A small image classifier, trained from scratch.
Model: 14.9M parameters, num experts 32, widths [96, 192, 384].
Rows from block 2 of a small image classifier, named by matrix and row number. Rows with one number belong to one neuron. Each number is 500 + 50 x the weight over its row's rms, rounded and kept within 0 to 999. All counts start at 0. Numbers have three digits each. After the name is the row's rms in percent of the matrix's.
After each neuron's rows are labels from the 100 images, of 14848, where the neuron reaches its highest value: "responds to" is what is common among them. Only what is clearly more common there than usual is listed. The data: microscope photos of single blood and bone marrow cells.
# fc1: MLP up (model.blocks.2.mlp.fc1.weight, 576x192), inputs 96-191
# fc2: MLP down (model.blocks.2.mlp.fc2.weight, 192x576, transposed), outputs 96-191

fc1.424 100:503519502448561433478489532596579505530419584491536430586574445516528505383474589422459549511487524440456594487470439505423531425533523546453493469485525602567447471380484533507505428492606492531560534465552413509486478350539433487512500454505524513585499469408445479487534489564508511523
fc2.424 103:563469533555583486490520472518439502491415461446437497508431493543375500543454393485502549525509547524549484430518570513535505424556602415502489445533546487487474496574494465468548425460554437605555465542529573497566407533371475555415607530478513512490474494456545457534449441476551480518
responds to: cell type: segmented neutrophil

fc1.382 097:546513527474530524527491509531474523458494564600513473543408446499395438476485508542426421529532463499555479518512626505547476502530541458436573520372492408542496541551514562457524506503544452614480521440523482485446454430489560537518511547509452554530510510615476560544376484484498530518
fc2.382 099:575551416563525508519534418480530470565487567535566584446522580540550476450555491467578494544497453443508547453486537479528585483487567552471446497455496555542535493483462447504454421503505503504502582559632496440538588426485503520568378463380472602484462524493447480428508490476512468508
responds to: cell type: plasma cell

fc1.268 097:479493502479552482467563479534467600540462472537492523547436596470399575452407435504432476409548434496444458551396525507531536488520439493491579530413563559533558499410470479355508480530511478519467473424472592524588545473493480498574430476483554450489527576504504487545374532508459502441
fc2.268 099:507573515477544535544556490463501478462529548498451581564552579477436516592492509648506510439437487505445507466487471496492400476509455523399480472351498516531544539515506455465546491485563466472472391486522528500533483483417587662364495494486491545533514477525514516520512453579493514552
responds to: cell type: lymphocyte

fc1.329 102:552532608497441465443500515590498489591574553638499507520537473456488499471519551540480457417380568504537559585521408585444467527487482493457482488501527586564513523467464436489526436485528385529524498463528391466490438492494511499479451589511448559544524546523492600522480578448488515587
fc2.329 103:517474429394557425471521513448552525502510506528543501533453473472487515502456425575569501490530386486516480488639499450531520505430435518580506490541437544461503556505519472519467441463619556511523452460608541493494569426541459504524534520417556413533521493570563566490489468464492486536
responds to: cell type: promyelocyte

fc1.387 097:632497471488547544417533484520489488469540524488507494557591484424428502534529557568491524489522499572464458515467514498437494479510637489477535496502512598547424500467473529567516491532400515534498602474476503467440594440463544425423597575552504473565428443529602399463512511474516545433
fc2.387 094:514507495518526529472468496494408533552466503451474451502460500418539564532482483558501508516520515372494466445533428542417544529538446654524526508501533481538416469458557485479492490540509520484554456565412526514443515514568601513501511476412489457533587560479456504492442443544427503512
responds to: cell type: artefact

fc1.417 096:458457545435531464486501574508465464480492518478491518532506534518468523496544508516528533470530419486401507485533490517502561488449504419429549516457527475504509527538462461432467519508511449461484466491566595501627577532430480562536502478470471562445589497529358523516433501616494512492
fc2.417 093:518550506487485435503380572486497516411504422518498602587474438400405519510477568421504455546422629610518544487501498489426464448484465502464572412569453512541474481432407566523454525544508576507546589538504388417536485457403513397464607473556452446538478547587551482488496443512448557421
responds to: cell type: eosinophil

fc1.346 094:526461459509406571503467525505554520431438491458480525426459498577499462452535464484535394542467490541424492467465478483575522483436578479548483508443460524520529471539501538593576486454498444575510482413495535462560464596484485545488479428555472536505593576500530574462484444477527584519
fc2.346 097:445523510512457525525478438559495563492545475417479441445594529516470481530416493526464473523476531426445503462528530568508535506446496530485535497601524504478502441562538534470564434430520521534485485520605536380493470555454561394528460447454609428511475485516495431414622489424403575493
responds to: cell type: erythroblast

fc1.4 100:537383637482455437493470461497456487558486537528418443480516588427427525561511467465603486524439554462442491418542513475510504551412530440483566538538489431511477458537478528496518506456451542466432375455583495402529523453508588415519578457452442635507527540485450436429378454495595469561
fc2.4 105:517531497570497516539460509592522528409492504497544510454547425458460426529543570538473459479473618405530516508486473467446432461457463454497489525489532548565422468440445481498505540452527558526541508547500431540540479590512489433480624448519588586450475626565540521556443540502498549415
responds to: cell type: erythroblast

fc1.278 096:424511549547550481525529452550432471618471518543436535518494513480467573594487592467419497537505409476435593466525451524486526592524473453491522514473557469424523547491513497434491453591537473517439458463552537515499579429564559596535479564435601530440512494502434485440482607578534457454
fc2.278 095:490454496491427538498534498544533540524450452565485492565446462480459456502464537462393475420447456582499522536484533535531496447550537520517501517488511459549508589511463474565537550395453438470461485513447417493562491534548421413416558577588375492374530519476513477544486475548497610453
responds to: cell type: lymphocyte

fc1.204 098:591441487541531521549506483540439436469512601526525425466544631464496499495491547529488532428572465497538606531558533405493483545527385504538460488557402547507587521595530455467543521330521483486530545498458578484560552593522570437450550485464500627475534470531455444520459446558539450478
fc2.204 097:442492467493486427504518431530609524520482514501441426437583425538466474373547470545500491457500502521541478490502514544508463449444534431548531553553514510485529464527533514500533499516486590601539461528465505489558424475527507467527591530449511539423485493483550458482473485548424394452
responds to: smear: peripheral blood

fc1.177 097:502518491540463581417411542484399435455544445563480488570477505548432504468481469423571516525498527554490595494483431466472525438572550592536475464404494571509576529443526472539535624417568453547483517535509526456447568488478559527461583493526521428497462600504471539452484506501501410453
fc2.177 097:445495564524437401517555390577528460498475475450480449552497473463507465463550566542411540521482488448548476519588510567531487472515502393582436513580435502493460497448482492421569448540471424590550484513522481578486606497495444566427448496520459513543518556513533513467546539602517593554
responds to: cell type: promyelocyte

fc1.562 103:579553561594516498491483463499438503517447453523506485523562606417439483489395563451575507536502487450502417515533563551538526485506469594502514499531485402486490496464463524388481472539447439453499620528513502509472496458458497527492645496493482539521532465444598534429529446472607443515
fc2.562 101:496426425560467509564467505535495462460504552432460504382486495467491448477534501519501541600492482488462462407551467605509544518429506531550432483494481455522491521473531471427516477518468510531445426461438500564438580501460413506432493531422512526488571586483437487489527519488511521527
responds to: cell type: promyelocyte

fc1.218 096:467396557534557600517484571462587488540371509512550506572450439464512514498505482536517502520480490506475509410479495500446517529527542407446567498467505517470544548542507551494544513499495436531536472479590493554532500513495456524461462543514482513437504540498472560423511570487547472506
fc2.218 102:497510418558555488510485426531594585437473546498470428504529571526532497539533374519577497592479536568446464488490526523486507471593438554486538444514505493536412534504458440419589519504502522495490623464324475444477444417506528435443506545476538496488486468496528536497558437423442468412
responds to: smear: peripheral blood; cell type: eosinophil

fc1.426 106:473536573539504480518543498524377467558521529537497431466525548500496495498532534503497494529512517541467490387527389523476406506495457404451531486540505442440563525548530579553446405523461535489470447503528460497465509471431465442560536387494598588499506514525561500494470469446561610507
fc2.426 103:546421574511470527465503525523450498471541417489558494495476433471584460502457551500555541544552547505507419621473517385457538499505491578454577426538530579447439437437594546448466485485476468484476491557550486550460501507503506460580531473473630564515564490574548528542468538475409538515
responds to: cell type: eosinophil

fc1.328 099:453457636541527452457508420558434473448396564509506541558409558508519519452542512411435465523542559434505554411523417500516478584475475453535481489474526469533485479501506506469568538419406530477470464470500449498474460551451531486549510481519472593507472443570389517550443469470546482450
fc2.328 105:431550530510433440551529450429573485505520538510502444452513464507459461543500493464450526529536451434518490517493418420437472578566523399468466556515521564495460527540649436405496537582566476478436513438487450465516410509390457493522549466478559569521491448533600410554479582581527506533
responds to: cell type: lymphocyte

fc1.364 096:410492450514598517557536519567493509459442381456554569469463529524416551568495550548471501521578521513478467549474590380453527552455481528524447536445546593604504539532474507414556442489446545446563511462427543401437458497450494498450566529549515444496445448507555670506478539509526490505
fc2.364 095:521540568484344497561452486479515492525547501533509496568580603468533459463479479479505579572551524527495514517502408422442449437592517572431512597628513489527505494549570518527455468460527421445511520513288467519512469464562502473519513518499453627512544483495461508470511490549529615495
responds to: cell type: artefact

fc1.101 103:406450512488542512565483472499544486534515447592472439545587431568440558542530419475530464411495427525553505540575494414477552515558535584556413579495486473432523559512483449511567504504503505512491532474429405402447430442607592516554487493536492576507476498561486558493432549558521451498
fc2.101 109:531495494530521513458493499475520492470556514525499504527543507474504484498480587482580396496473464518408545494436560523525573533506565470445495499484519515574484522485431571524551541481494416421573505457598474451549549488512501393478479494557503521575493497576439650449447479484488549488
responds to: cell type: segmented neutrophil

fc1.340 102:470493553502476484541518568455497431570516458512612464569501531439464572496460541413636510543482563481521524497527548399549569550478502607411450377519434522534485566482536431509461475497432487454527489443458547462473528467507492437522519466516487616511516545453571477532406485462506594497
fc2.340 099:571435530596486561487567396531436535624510459524521439578514412636456499465453539509429476449507499456479490504527478526541473507488527483502502543533451521517440488461498488467561422455448404542487505484456498457519394580443532514543489496546495420510466498477596541502394412594421537492
responds to: smear: peripheral blood; cell type: myeloblast

fc1.399 101:536516470560541524462487515546455434534545595480500414564497519506496533575489524482560526528506498404447510488421512433576474484587578501590505513496468435452546490463482544577578553431554492436534487435439560511460487435392433543553510529524484491484468490461519550601523488461544543385
fc2.399 100:500600584449524544416515527476456402570543501379372468489481549554479538571452439466363454493558497423529446509428513532473561465461557502537462507488466644502500626560454512486546521461505494427494627573454563385487495473417529537594491530490492564513529463523441474499578492518450543472
responds to: cell type: artefact

fc1.201 097:562447629543388498497622468536415540565488531440511468523525463473519526568414560448520474456503391505506630568478535471446570497495529522447541503533501478480480632450584465508598409483499506577461553521525536455498574513434460479450470515472448483461535520482522503475435538548485511487
fc2.201 097:485572469581507481526487550572542475574509503457532506517420460552563460464504458482518497494543494558497450508487532425442491466640599533531464451506396432549495497533476451528423492497474477468402484491663427512473562552455433590520482623465490537573530429501518577382396472524599590538
responds to: cell type: proerythroblast; cell type: plasma cell

fc1.379 104:448522532638611503492589538505459518493487683559522434512557622483419458470493494461518396508504541476491532526537514546465504520477573418565495486467420508448480453506461540490499438389523523521576426481576440476565459445567587497467543377463408584513574504539453462618481447508539462553
fc2.379 105:563518446497515487548476545596502504520507476474579512483510485595537465472558521526480416531500512440551475483537439469586462529521548407440513447539482504497525472405527501492587394508542521648517544391567449541503498526412414432535465454439528534620410452443564481608444531473474527414
responds to: cell type: erythroblast

fc1.391 099:567506571569430459566523491555453538503539563490557511555476565512406483561424482494486438547544432454439583528447581498443594548503409426451528532417551497509520584448517480469551473529548469487524448446500589453478568517431510529551495507507523544459507459512439561562428520480548576450
fc2.391 105:533491503538458558499545361487513505538542487490458524599446525531493519561509465568389475406482553521496471587436491476508478498572579527507477559475358501536452459504493418501590481486519512485505477512457406501577508561514531468480532566492459503484505405472544537568434428511456484410
responds to: cell type: lymphocyte

fc1.203 097:483481467490548518622490481541568484469441527486476389581524526402497451476457610556455421483525570399471439423548489492487510533530418408505479513545478548518552628521449454421532495443574468498603497524567493546453488442521456598459442524555513557536485404507493538548492520504611502507
fc2.203 095:473461477499523489501510491454478486493514453454519406500561507514506470491524441527482447540501501508552442481370540405534474469430513454449526605574487419618485494540446464533529446574545523530558590479460508479546504460574524435562516537478468496577455398475591505535428436525433469521
responds to: cell type: promyelocyte

fc1.112 098:527482538479621533519551518483465516535521527537407535464526533522455490536462546529536493490385604566429524481412542472518540520499658473480520519424462505500547537576444512498597601480527466528601555525443563490492506519465518525383510531568530492465516550491413490610515518527456404428
fc2.112 102:523468506443490445451580418483496443501453438502484487531447475530436550483496540449464511481509508455555558480561511490534562505458567384557494486504484483519535505512477431489507528583523492586564446446357468524447452504497434529460565452502541477450546517574482476551526530589503539552
responds to: smear: peripheral blood

fc1.277 095:495507490566538542520549427515504575608461523633505474525501480527590434500575549557513499479484481463488552514425529557408583499498498554457579488341477496534480405530430535482553496575536481486475419513505416511459560436532509429551433504500475486489497420585551494440499582487541539497
fc2.277 102:476564606470484484518553535437557391465511524490472507526468511498474408492454491534545566475507463506566393446430527425507541432551490502521470461482515580536484466434467483511441519339494460503414500516593547494575583512445513429469469635518534508474449476511591600532537492573560528604
responds to: cell type: eosinophil

fc1.292 099:454519571551458562495463490492422491510440455665392535517489493411516445467537426582474496406480544488444524533468529474483560517484526452518410465465488361460462440530424535528563525417473528615501450467552523540544488524563543460477515524520504482487502493565522587533459532532478485391
fc2.292 097:529538479586503542416492455595456597536437386538519523507484516393495513574456565454534514514578457474589539482509583526557574446530484569498464418447443479482508512520418467461489464559470446467453496422641525532576586477512600570434563481507482515431488459405521526407513462526539565516
responds to: cell type: erythroblast

fc1.477 101:539496513536518598460491508523364439463435479500532529573483524483487509420504501527470467522517495613450541471481544402489499460545438500489516371515553509505424490401482528530513505421498535546495440500570494507504546436453422625505592457462536450556571505446551497501568462495469546436
fc2.477 102:493525478498528517526521562382430509481499513449555475504421496462483534466478499428378488446515514455473551551529490482528561595453560445464545524446504509514491499570429464530422610520494465462547555501521456522474420520562582378585527487505457480544442541556476408547517534472507518552
responds to: cell type: segmented neutrophil

fc1.422 100:515451501498522456408449471531533499445512585512477433487507474467592487421558544482456463470489402502436514474443418501445518523486489411554539557519406584492557529504460561520523501449483510437558451431506532497509564532555509421410482491477484506505586557484487503569508528588587430529
fc2.422 101:452471511543521501530479624504519501519484498428510484462528529488514497415503530433505462634475461511468489554446499500528418527459452572562547465644564490413539485556607514407444464454565540552475465480615459443500590510583476437587510535514564531551477431562530495416567442532365496569
responds to: cell type: promyelocyte

fc1.259 098:497531472511496482539501430479538459541518484467594420519475497556455474504501509497443528440478487535490508529524551512569591492521543481483531507473564502562508484419541469406463425495512467556440602487480527448547444467603498486533423541546524545541543374460533518549444564491506606457
fc2.259 097:500430410445548596510526528475504511479561490590506541550380524537524588434582454471527456462491557481538551465545548550458570540503522467458492440500466570472513577459552495491550522555512518540435653458636571553431520576521538456455459492532500483568452491519556483523573539490501528471
responds to: cell type: promyelocyte

fc1.147 106:525494501515392477552629432548513452521530525445533482478496542527535547515524505533574468521462479501589655468415473455412484458506486518491416471393440546526507463463585554514477559494540507528469498415499573531600512489510519473546462498576537535609517498522504464417382519545506504495
fc2.147 110:471502487651589439429445378613537612544405508455525538454501498449527415538484462577429441544500472506510587525521432553494507526500522529526640526524501442524444524491479469449479501487404543569481454521470533479433524537524499488452511394458421487586485529412508449551554504465512443448
responds to: cell type: plasma cell

fc1.205 099:561510492476479484523536554561482462487594458463602426489484460444530548616504504461496464525657516509470527510520548393468500439464449549474494525520439522478488501523432569449497544510458424484565567451482511416483555485507532547573470533485589563496528653512576494610435441462535502436
fc2.205 099:573557550501456495478552551450504427455408497503539464492437558444537502465537508422467481489623462539413486601587571436561475548520472457450506481580418490543508485537582514459491474444491471549499505471483497464486688533608482521523585482483476556525632502490464540514490487505514509550
responds to: smear: peripheral blood

fc1.466 103:472407547518490550506585527525517389512409523478506518568376482500561470442539536576486492580532533509504508463498492458502474443504439577454558493462463470481462534450474526428606479462452488552539514565576484466565570421543527421530491556453587514460551474594406459484434552609604558445
fc2.466 106:510469501589526392620495412474549492570426550499531521519488475477524535499500428539455472520554495486465399484480492450456521547564521447527571515560558632518458553512531441474501561448566531474514476518558528470458476431578435444533526488499549524491479502450517499517550519429551538458
responds to: cell type: plasma cell

fc1.58 097:386468510478490540497466462546565528500463433481466450510423528425427482433494463527502521514567480545456433487443517449502519488539480489493555552455489405480420525386542489548559418492452507534469426543448467573405571502597472477533529547478604491548591477458512467432553552474574554397
fc2.58 099:426468453498535479495457584485558414482489549467530464489530515382578495483472424524478450472511567438488501513508486486445576553497589535508527503579540622577450425505460520526494568514524598514502488550394485516480476422557550445506522510473517507493476498517510487503538589439547504527
responds to: smear: peripheral blood

fc1.370 097:569511513537528458499525443554527502458529610478587454476445468536453519572391517551449521410509521435516531498504480529450573441521447495502523570472480483495514452439404579420530562394566503581457516526499470475472582496487421414537577553521525604541571485469412590588436511466497548540
fc2.370 099:550617465482520520556592538352477487503518556462408580503517547578438518562543423503540478509559456508419463514516527510496479483524560505434457425463451524525486492626592448457524429592556472554546481494594535417522589566504558515519540547461491502558515460482463547527519407539533518588
responds to: cell type: artefact

fc1.412 105:588510487550491518566517439579515498462499417569553520516484512339503470498508515502422496454498548399548496502586560578527511532531454519640488521521453444562650500558458552349502510477532417440457430513484499486440519529508481518509478514503500563503483493559474505584447472497462416519
fc2.412 102:539526458538502511552470490578576567426538454503529468471526568492492526433566463482548499460499491550446467401535474438477404542504498493513563381461542472455509545462501535456586573523510468518547471539536506568478480453433475512512559551573425475547520417467548546472419530452435445416
responds to: cell type: erythroblast

fc1.514 100:493476503456473498519490441575540500480435427489382504510571604539460562444525514434564520542482491522533557500541585547470546527529507498479522484410530548493577546521538470528507423584474433515436502464524539515490527423447439480405462469567541565476482465535396494516451543500517452573
fc2.514 101:471485536454426523596487503552473412449573513521486542563366537565471518469417507491437539449521483485506440525530487550436480490552459559442482446527504509481511513453509440428457496481517446459434544488316465560560471493481498613427523499489497491450394535471517436522545465574497603526
responds to: cell type: erythroblast

fc1.533 102:534428478504425521490472393560502495539564532487536430466610576500494523477480451479530542506495495487494643418496478460426517491442524501506424522524468482493584554464368460385558470515477473485554510526503560438452447428477469557528503543434485484568534515490526495474395583608389390497
fc2.533 102:524504616506444468524489526518672504517471473551523519453454501552525488412469540526473415554467491571414397549416639464493440584512484520477506461467518545577471530517488562492529602421546489416464476501590444517544548475528504367615559510565493471478469494512486544410502464488548505594
responds to: cell type: promyelocyte

fc1.187 101:564462495534570529444539419585500503481582542442425481486533472557543432480472509499550507508494533468476465479445516424486442419527622439475488502520526479480498451462485532541514461502541428633481578433454554471567558402448426565440463503482450532570557443475432413491532475484518467478
fc2.187 100:496529564466573488570488487526418542555583499436516451432442521433438543567416470545512459525539572459480494493529496560527497393457416533422514418436442457484456578477483497475456424407569487436591476537449566442495480511462543550403471386433469550537505514457501454550591468550400463452
responds to: cell type: plasma cell

fc1.24 104:539515475509448433538518392526476472468493476532515565536509539446507493489512453408423581587547438513585476509445534522427572469606435457510560438450532467586520529528595457470417458485405465491497582498478567533428530446552464519432579536613495472507501433528500473492503564502585573498
fc2.24 099:501561432425507495517481462440603549472499501502546484482466572466463560494509423498496481512506473552526553569470443495510462577490543446444487520480605574489481540563543559465458558562492503483550540501493467452440489459558452519509443399473619548366598574498472616495498519487386460479
responds to: cell type: segmented neutrophil

fc1.154 098:561480614479376490525523555516536461443538464578507477489604553462514493465472512474493456550482513645389512452504551541427474454501493528487481522535411549479460446466507579550513467496456466413478558461523483394431556470542474509415503474573466517517511574510436477556475498515445543435
fc2.154 093:513441465536564596567531439433378491520452494494546465495411419464514496438470522574507446504484575464436412511483568603453556521458444539500546446422435505515478533517499515551457517393533471456467468470558526448538527579584537508457467511506502591375427531442509532574583536549540528529
responds to: cell type: artefact

fc1.50 106:467421464562467524462475471554594520527592594519427474493464484398442543411400549528427515437482526594438444360462487391517580453454522496529556533548550570541599543552501579455541496430556540527500480536514493561550519544454516526503512495466447530509535496447496489578491529600495464491
fc2.50 107:464459505480449577505462515488483515528613425456584434596535427433532435457474482526531461495448538556561430433480489531411432557489506520483490559512550552551477486481477575430502543581556603448533486495396465450505397474395454391579498546533517491548543559443545530496444507608435437477
responds to: cell type: eosinophil; smear: peripheral blood

fc1.484 104:438508540510480469535611557609533451499519554552595539477576528541484554578429492476513490547489488545525455434468525428481468467527492494439541450534465521530535499600491584429528582519534534515449563472460526503496480506575496346480450548463478525475479513476482486571461647519474392449
fc2.484 103:555508560471512451462524530412518513583395520534451559527447559572492523503433481530503532460540525537473550513505419483523493592410592466479500480444511554458432477570580508536496531520470548490446442532497458427370476494652489441471546407548436488517558539520449445474512527512496534596
responds to: cell type: segmented neutrophil

fc1.303 108:509424496566433458458526491492443461567580544466513403480534462471514542442432558543468531517538487519493487525514492409467613399446519546450492479489461476524472445455520533574567501456414578444521488522528471509592562503554525399568443505422539563508469495543464459428480528598586548479
fc2.303 107:616516479545504506460398513532529624553458501499522548526467520425499534535566534428620543524536488537560551568627455489588463486531473516528563439487462418517471567569445447563370480456442471604483446550519448522469553548505487500551598494463481511530572464468511491438525478495494454447
responds to: cell type: plasma cell

fc1.522 098:452490487592479420344469550572546510487481498494441519535612465538420516504447522434423525527429481527461465495494542560493503473559479549546441435566501465531540452500626616488533579525400485573496446543513521590486514407530518553388533456550476501570535628473421499481515536529455561448
fc2.522 098:452457539458498514564450436476352493605543501518517476549418494480546473446435566540542456431386458464390460503489366498522550526454487449463533518507544528510532447555515537541468505532537550531492451465484454543487459563520525432513507475475516544588528477518507523613637578538454582597
responds to: cell type: artefact

fc1.125 093:565335546514524501480613524534453459633567619550469506577534467468517569493445491523505458532506536524594415567439465375548500566527522567503507446498539472569456568502562443418543528471432431513465599467525473478485507472522504457509520412556531539574495440506567418520451407472472485497
fc2.125 086:513524561500434560483475387540466487596489501566407437399463593529552398448563493533513450549501612450591463548531459564529385539511634483470471468495488471436419473508538486427525557467523453522528486590353494451568508469514523445512452470512522534510490578528550463535502540476519487487
responds to: cell type: lymphocyte

fc1.27 099:477459446503535571450482495567508538444417517458446525591510472463452519477528584429536494504457529507449570491429495451432531424544546567528424515491391516549559517593515589513487464504445478538510588452430496568528532408460592527498492472551441485526545482428427486451459478505620446479
fc2.27 108:509463497417538546510421536578545455551480491548575522392397518545480507433469502495509486485451495455572384495574503452393535387533472448510501454493554523469469475428473536473442524444564547496544555540594620512465460581515502440419505517444484434464510531510525473468500557530445512511
responds to: cell type: erythroblast

fc1.146 100:482499563561506465525548387559519526522438569486505502483473506524475493486486494520544477400537466548439580541409509361516490516617440519449449505506532436552524539547451500487484415510447504459458482436521443532480493482502458403498455421441448444461582516468453468430511600580511407485
fc2.146 100:410483611443483541486490446553530504607471469503539572490541555464499458555443479540467553500460439509519476567534484443584514449498502552518466491423515449508504513538523507617457479523499506502511484559627517517521531563492593531486428648490483382470382504485465511456522385430515579548
responds to: cell type: plasma cell

fc1.121 102:544467489520477515548621408520459451447508456520539541548443438456569489601518514513480544458580365444550465514522516412475515589597585595614608536392533418438399543523516452583541517410571503504534465493493552463433514457528547484417563488481555455527526445495503500459405534444551604525
fc2.121 102:541500403554500578540446504482483624480511489450546480592455483556513565476459524451411509581496531646495517501452481488531564572507512569496556532543537508470480503384477534465495481486436411467412498556538485528469460602513563449561545545525445532471479508569468519426458447443471476409
responds to: cell type: segmented neutrophil

fc1.73 100:524418592473558460565524560473494524480463406468553511517371512513444558484600517627410427405458581491472492435490470493551501508471440496417526489478502582542537500590476499531569467541528365594491485513544514419439460517444565444439451505478445535500501511579421524501449504497516456484
fc2.73 096:508519422437485484513535481556483534465563548564375501493534432486467462478503432527390447488477509474444541498586393511452518466510477536483605491512555431492535520479477487460549637542535530561523526471500458478423458576435497512469525468584453551429584446494535509451477506509534496429
responds to: cell type: blast

fc1.282 096:482450570560525548545649528570503431511541586487504535534463525478479576488506464455452454570513497529558406487466388428559525526483512485528546556558522518566568515536467441399499606537622477499484548548458569528513545434574431495376503529460480432567482442556378471473570521537480484409
fc2.282 095:472457474430493494512441468624491569513572446523564483544520538427537488523580540532508521543473537586451470473474480491500420479445456476492548420450507450501577476514437522477484484536521496448557454546270498513508374477490408467484513520500512511529444457496565526484453590474539506560
responds to: cell type: erythroblast

fc1.155 098:472465540503579506404525443506426570463598437597605479463492478525512489537490535577419525457511532496513512525519471474526536533530499466481514455455460445515486552525406486532473514514486521529476574526496444455522523482495463442433535467571419488474437534524463448588361551604500441533
fc2.155 103:441469419464539572568474507468501463558464471483535569473541442494507462467464499532543523585509432467550525539554426548597485499540567558502493515469487433524541432470522493475466500552564476602578412656542548514464554562482587453543458515416450404489508445441536424427572384537496497505
responds to: cell type: artefact

fc1.54 099:485480566502544492549515476530504570504575573542502541522507492529454489452493501535452485457416528513490567519573398590505447534549537433528457457493534487544531448563476539531465569528515519499437478434476530524496437478508412414449473508594452530596525499537466477535428551465417495509
fc2.54 099:525438395373447460505501563500397496466473547586497501448455462457470485488510422524458569454507519531484458461551474428489538484492545440532557418384439494627540454527466483464462527550515574539531566489448531512503465529483527513497504440499487522549509568487489465501542516459574575586
responds to: smear: peripheral blood; cell type: eosinophil

fc1.423 102:432492571507515469559517454532501514487554589496518426557571500501459514554539541500501385493488554551460356523497453508647520522454582593585543399477513557497513462518488502456498451556482412507524554482510525430451528487492417489483512374405451606388460418470460558595464488484474440494
fc2.423 105:445557602586553494433487533543515556457459519535504529483540558512525537507531480492475525495513570499495511529468445527541492431503476655419540444472486461481460526536488450506462565509490444398527545589540484423538565556604568519490574458452475564563502531447418498445509517494374503551
responds to: cell type: plasma cell

fc1.430 099:571424512526388462522549456496489402487435612445490409473568549507451482472469509449550489470534412451527521542506420503426469392552562518456503473485533537501473550492558511518535541475476534574479472397541540502543515487518491483502479491525565600592497462485420479380502532587585510499
fc2.430 102:623506531545566484385494406480529553513405491566581506525571437508505469559486478516466557457582558419543553443518551510583486433526530468495612477501467414559465467501503501535546433515487499545532512546502447442489643479525506427449467515562478473515514507470530437529486493487503512359
responds to: cell type: plasma cell

fc1.38 102:576575529501462552573455539471520548478524454515560489504598500472491488551384578493563377461457474593445479516582447447486515497577524494454592512477517467535511531428457435457485596508517573553553465493500474538541509519438479444434540485468496568465483523439544536486482509471566411511
fc2.38 095:438489516564437456516492411605579538443413602501487494575552503413463484505475483528523513483476421509581415514504485474519466455496425482618407488476490402513569551513528506553528427528472500442451478512366489588442520608548366560437484508514466464458535468465435487454450472542597565544
responds to: cell type: artefact

fc1.511 108:477418471544478487620557473486542540449543538494514517494496578514468580557435502456486439448564505507426486542412455476534478468503451529565469477423576418564556504468457561441528474490475413519480465409529560468504418523403527478504562447498588507591653630430477613529380481563510489501
fc2.511 102:456503526438556533564517458436428519453579560371450503470502528559547538492472438536520473525418501498344457488471511518495563488421516449453603465466535453512510446464485520519497499524516478440544489465589498376457530496524481477543464471463531530549521523471473502523477531497416389458
responds to: cell type: blast

fc1.196 098:571460584572562462413511526485448470542552636467439480575470518444459483495484426494429487486540573524447566445473426600453465496568510485470525461482500479513615494498456539427470527428505546518475500459489541504533564506448533479598510441537601534482530521481542523501498532404503458580
fc2.196 100:477540581505574459543553529499543446557544510480568465476458469523498522490437492506529504547578448479486398553432602441500531553499557507391479410394550634531465460509581440408506470479543445402458553517519503481422499457542556473483489474467590460494444461479573525465565541497484513570
responds to: cell type: proerythroblast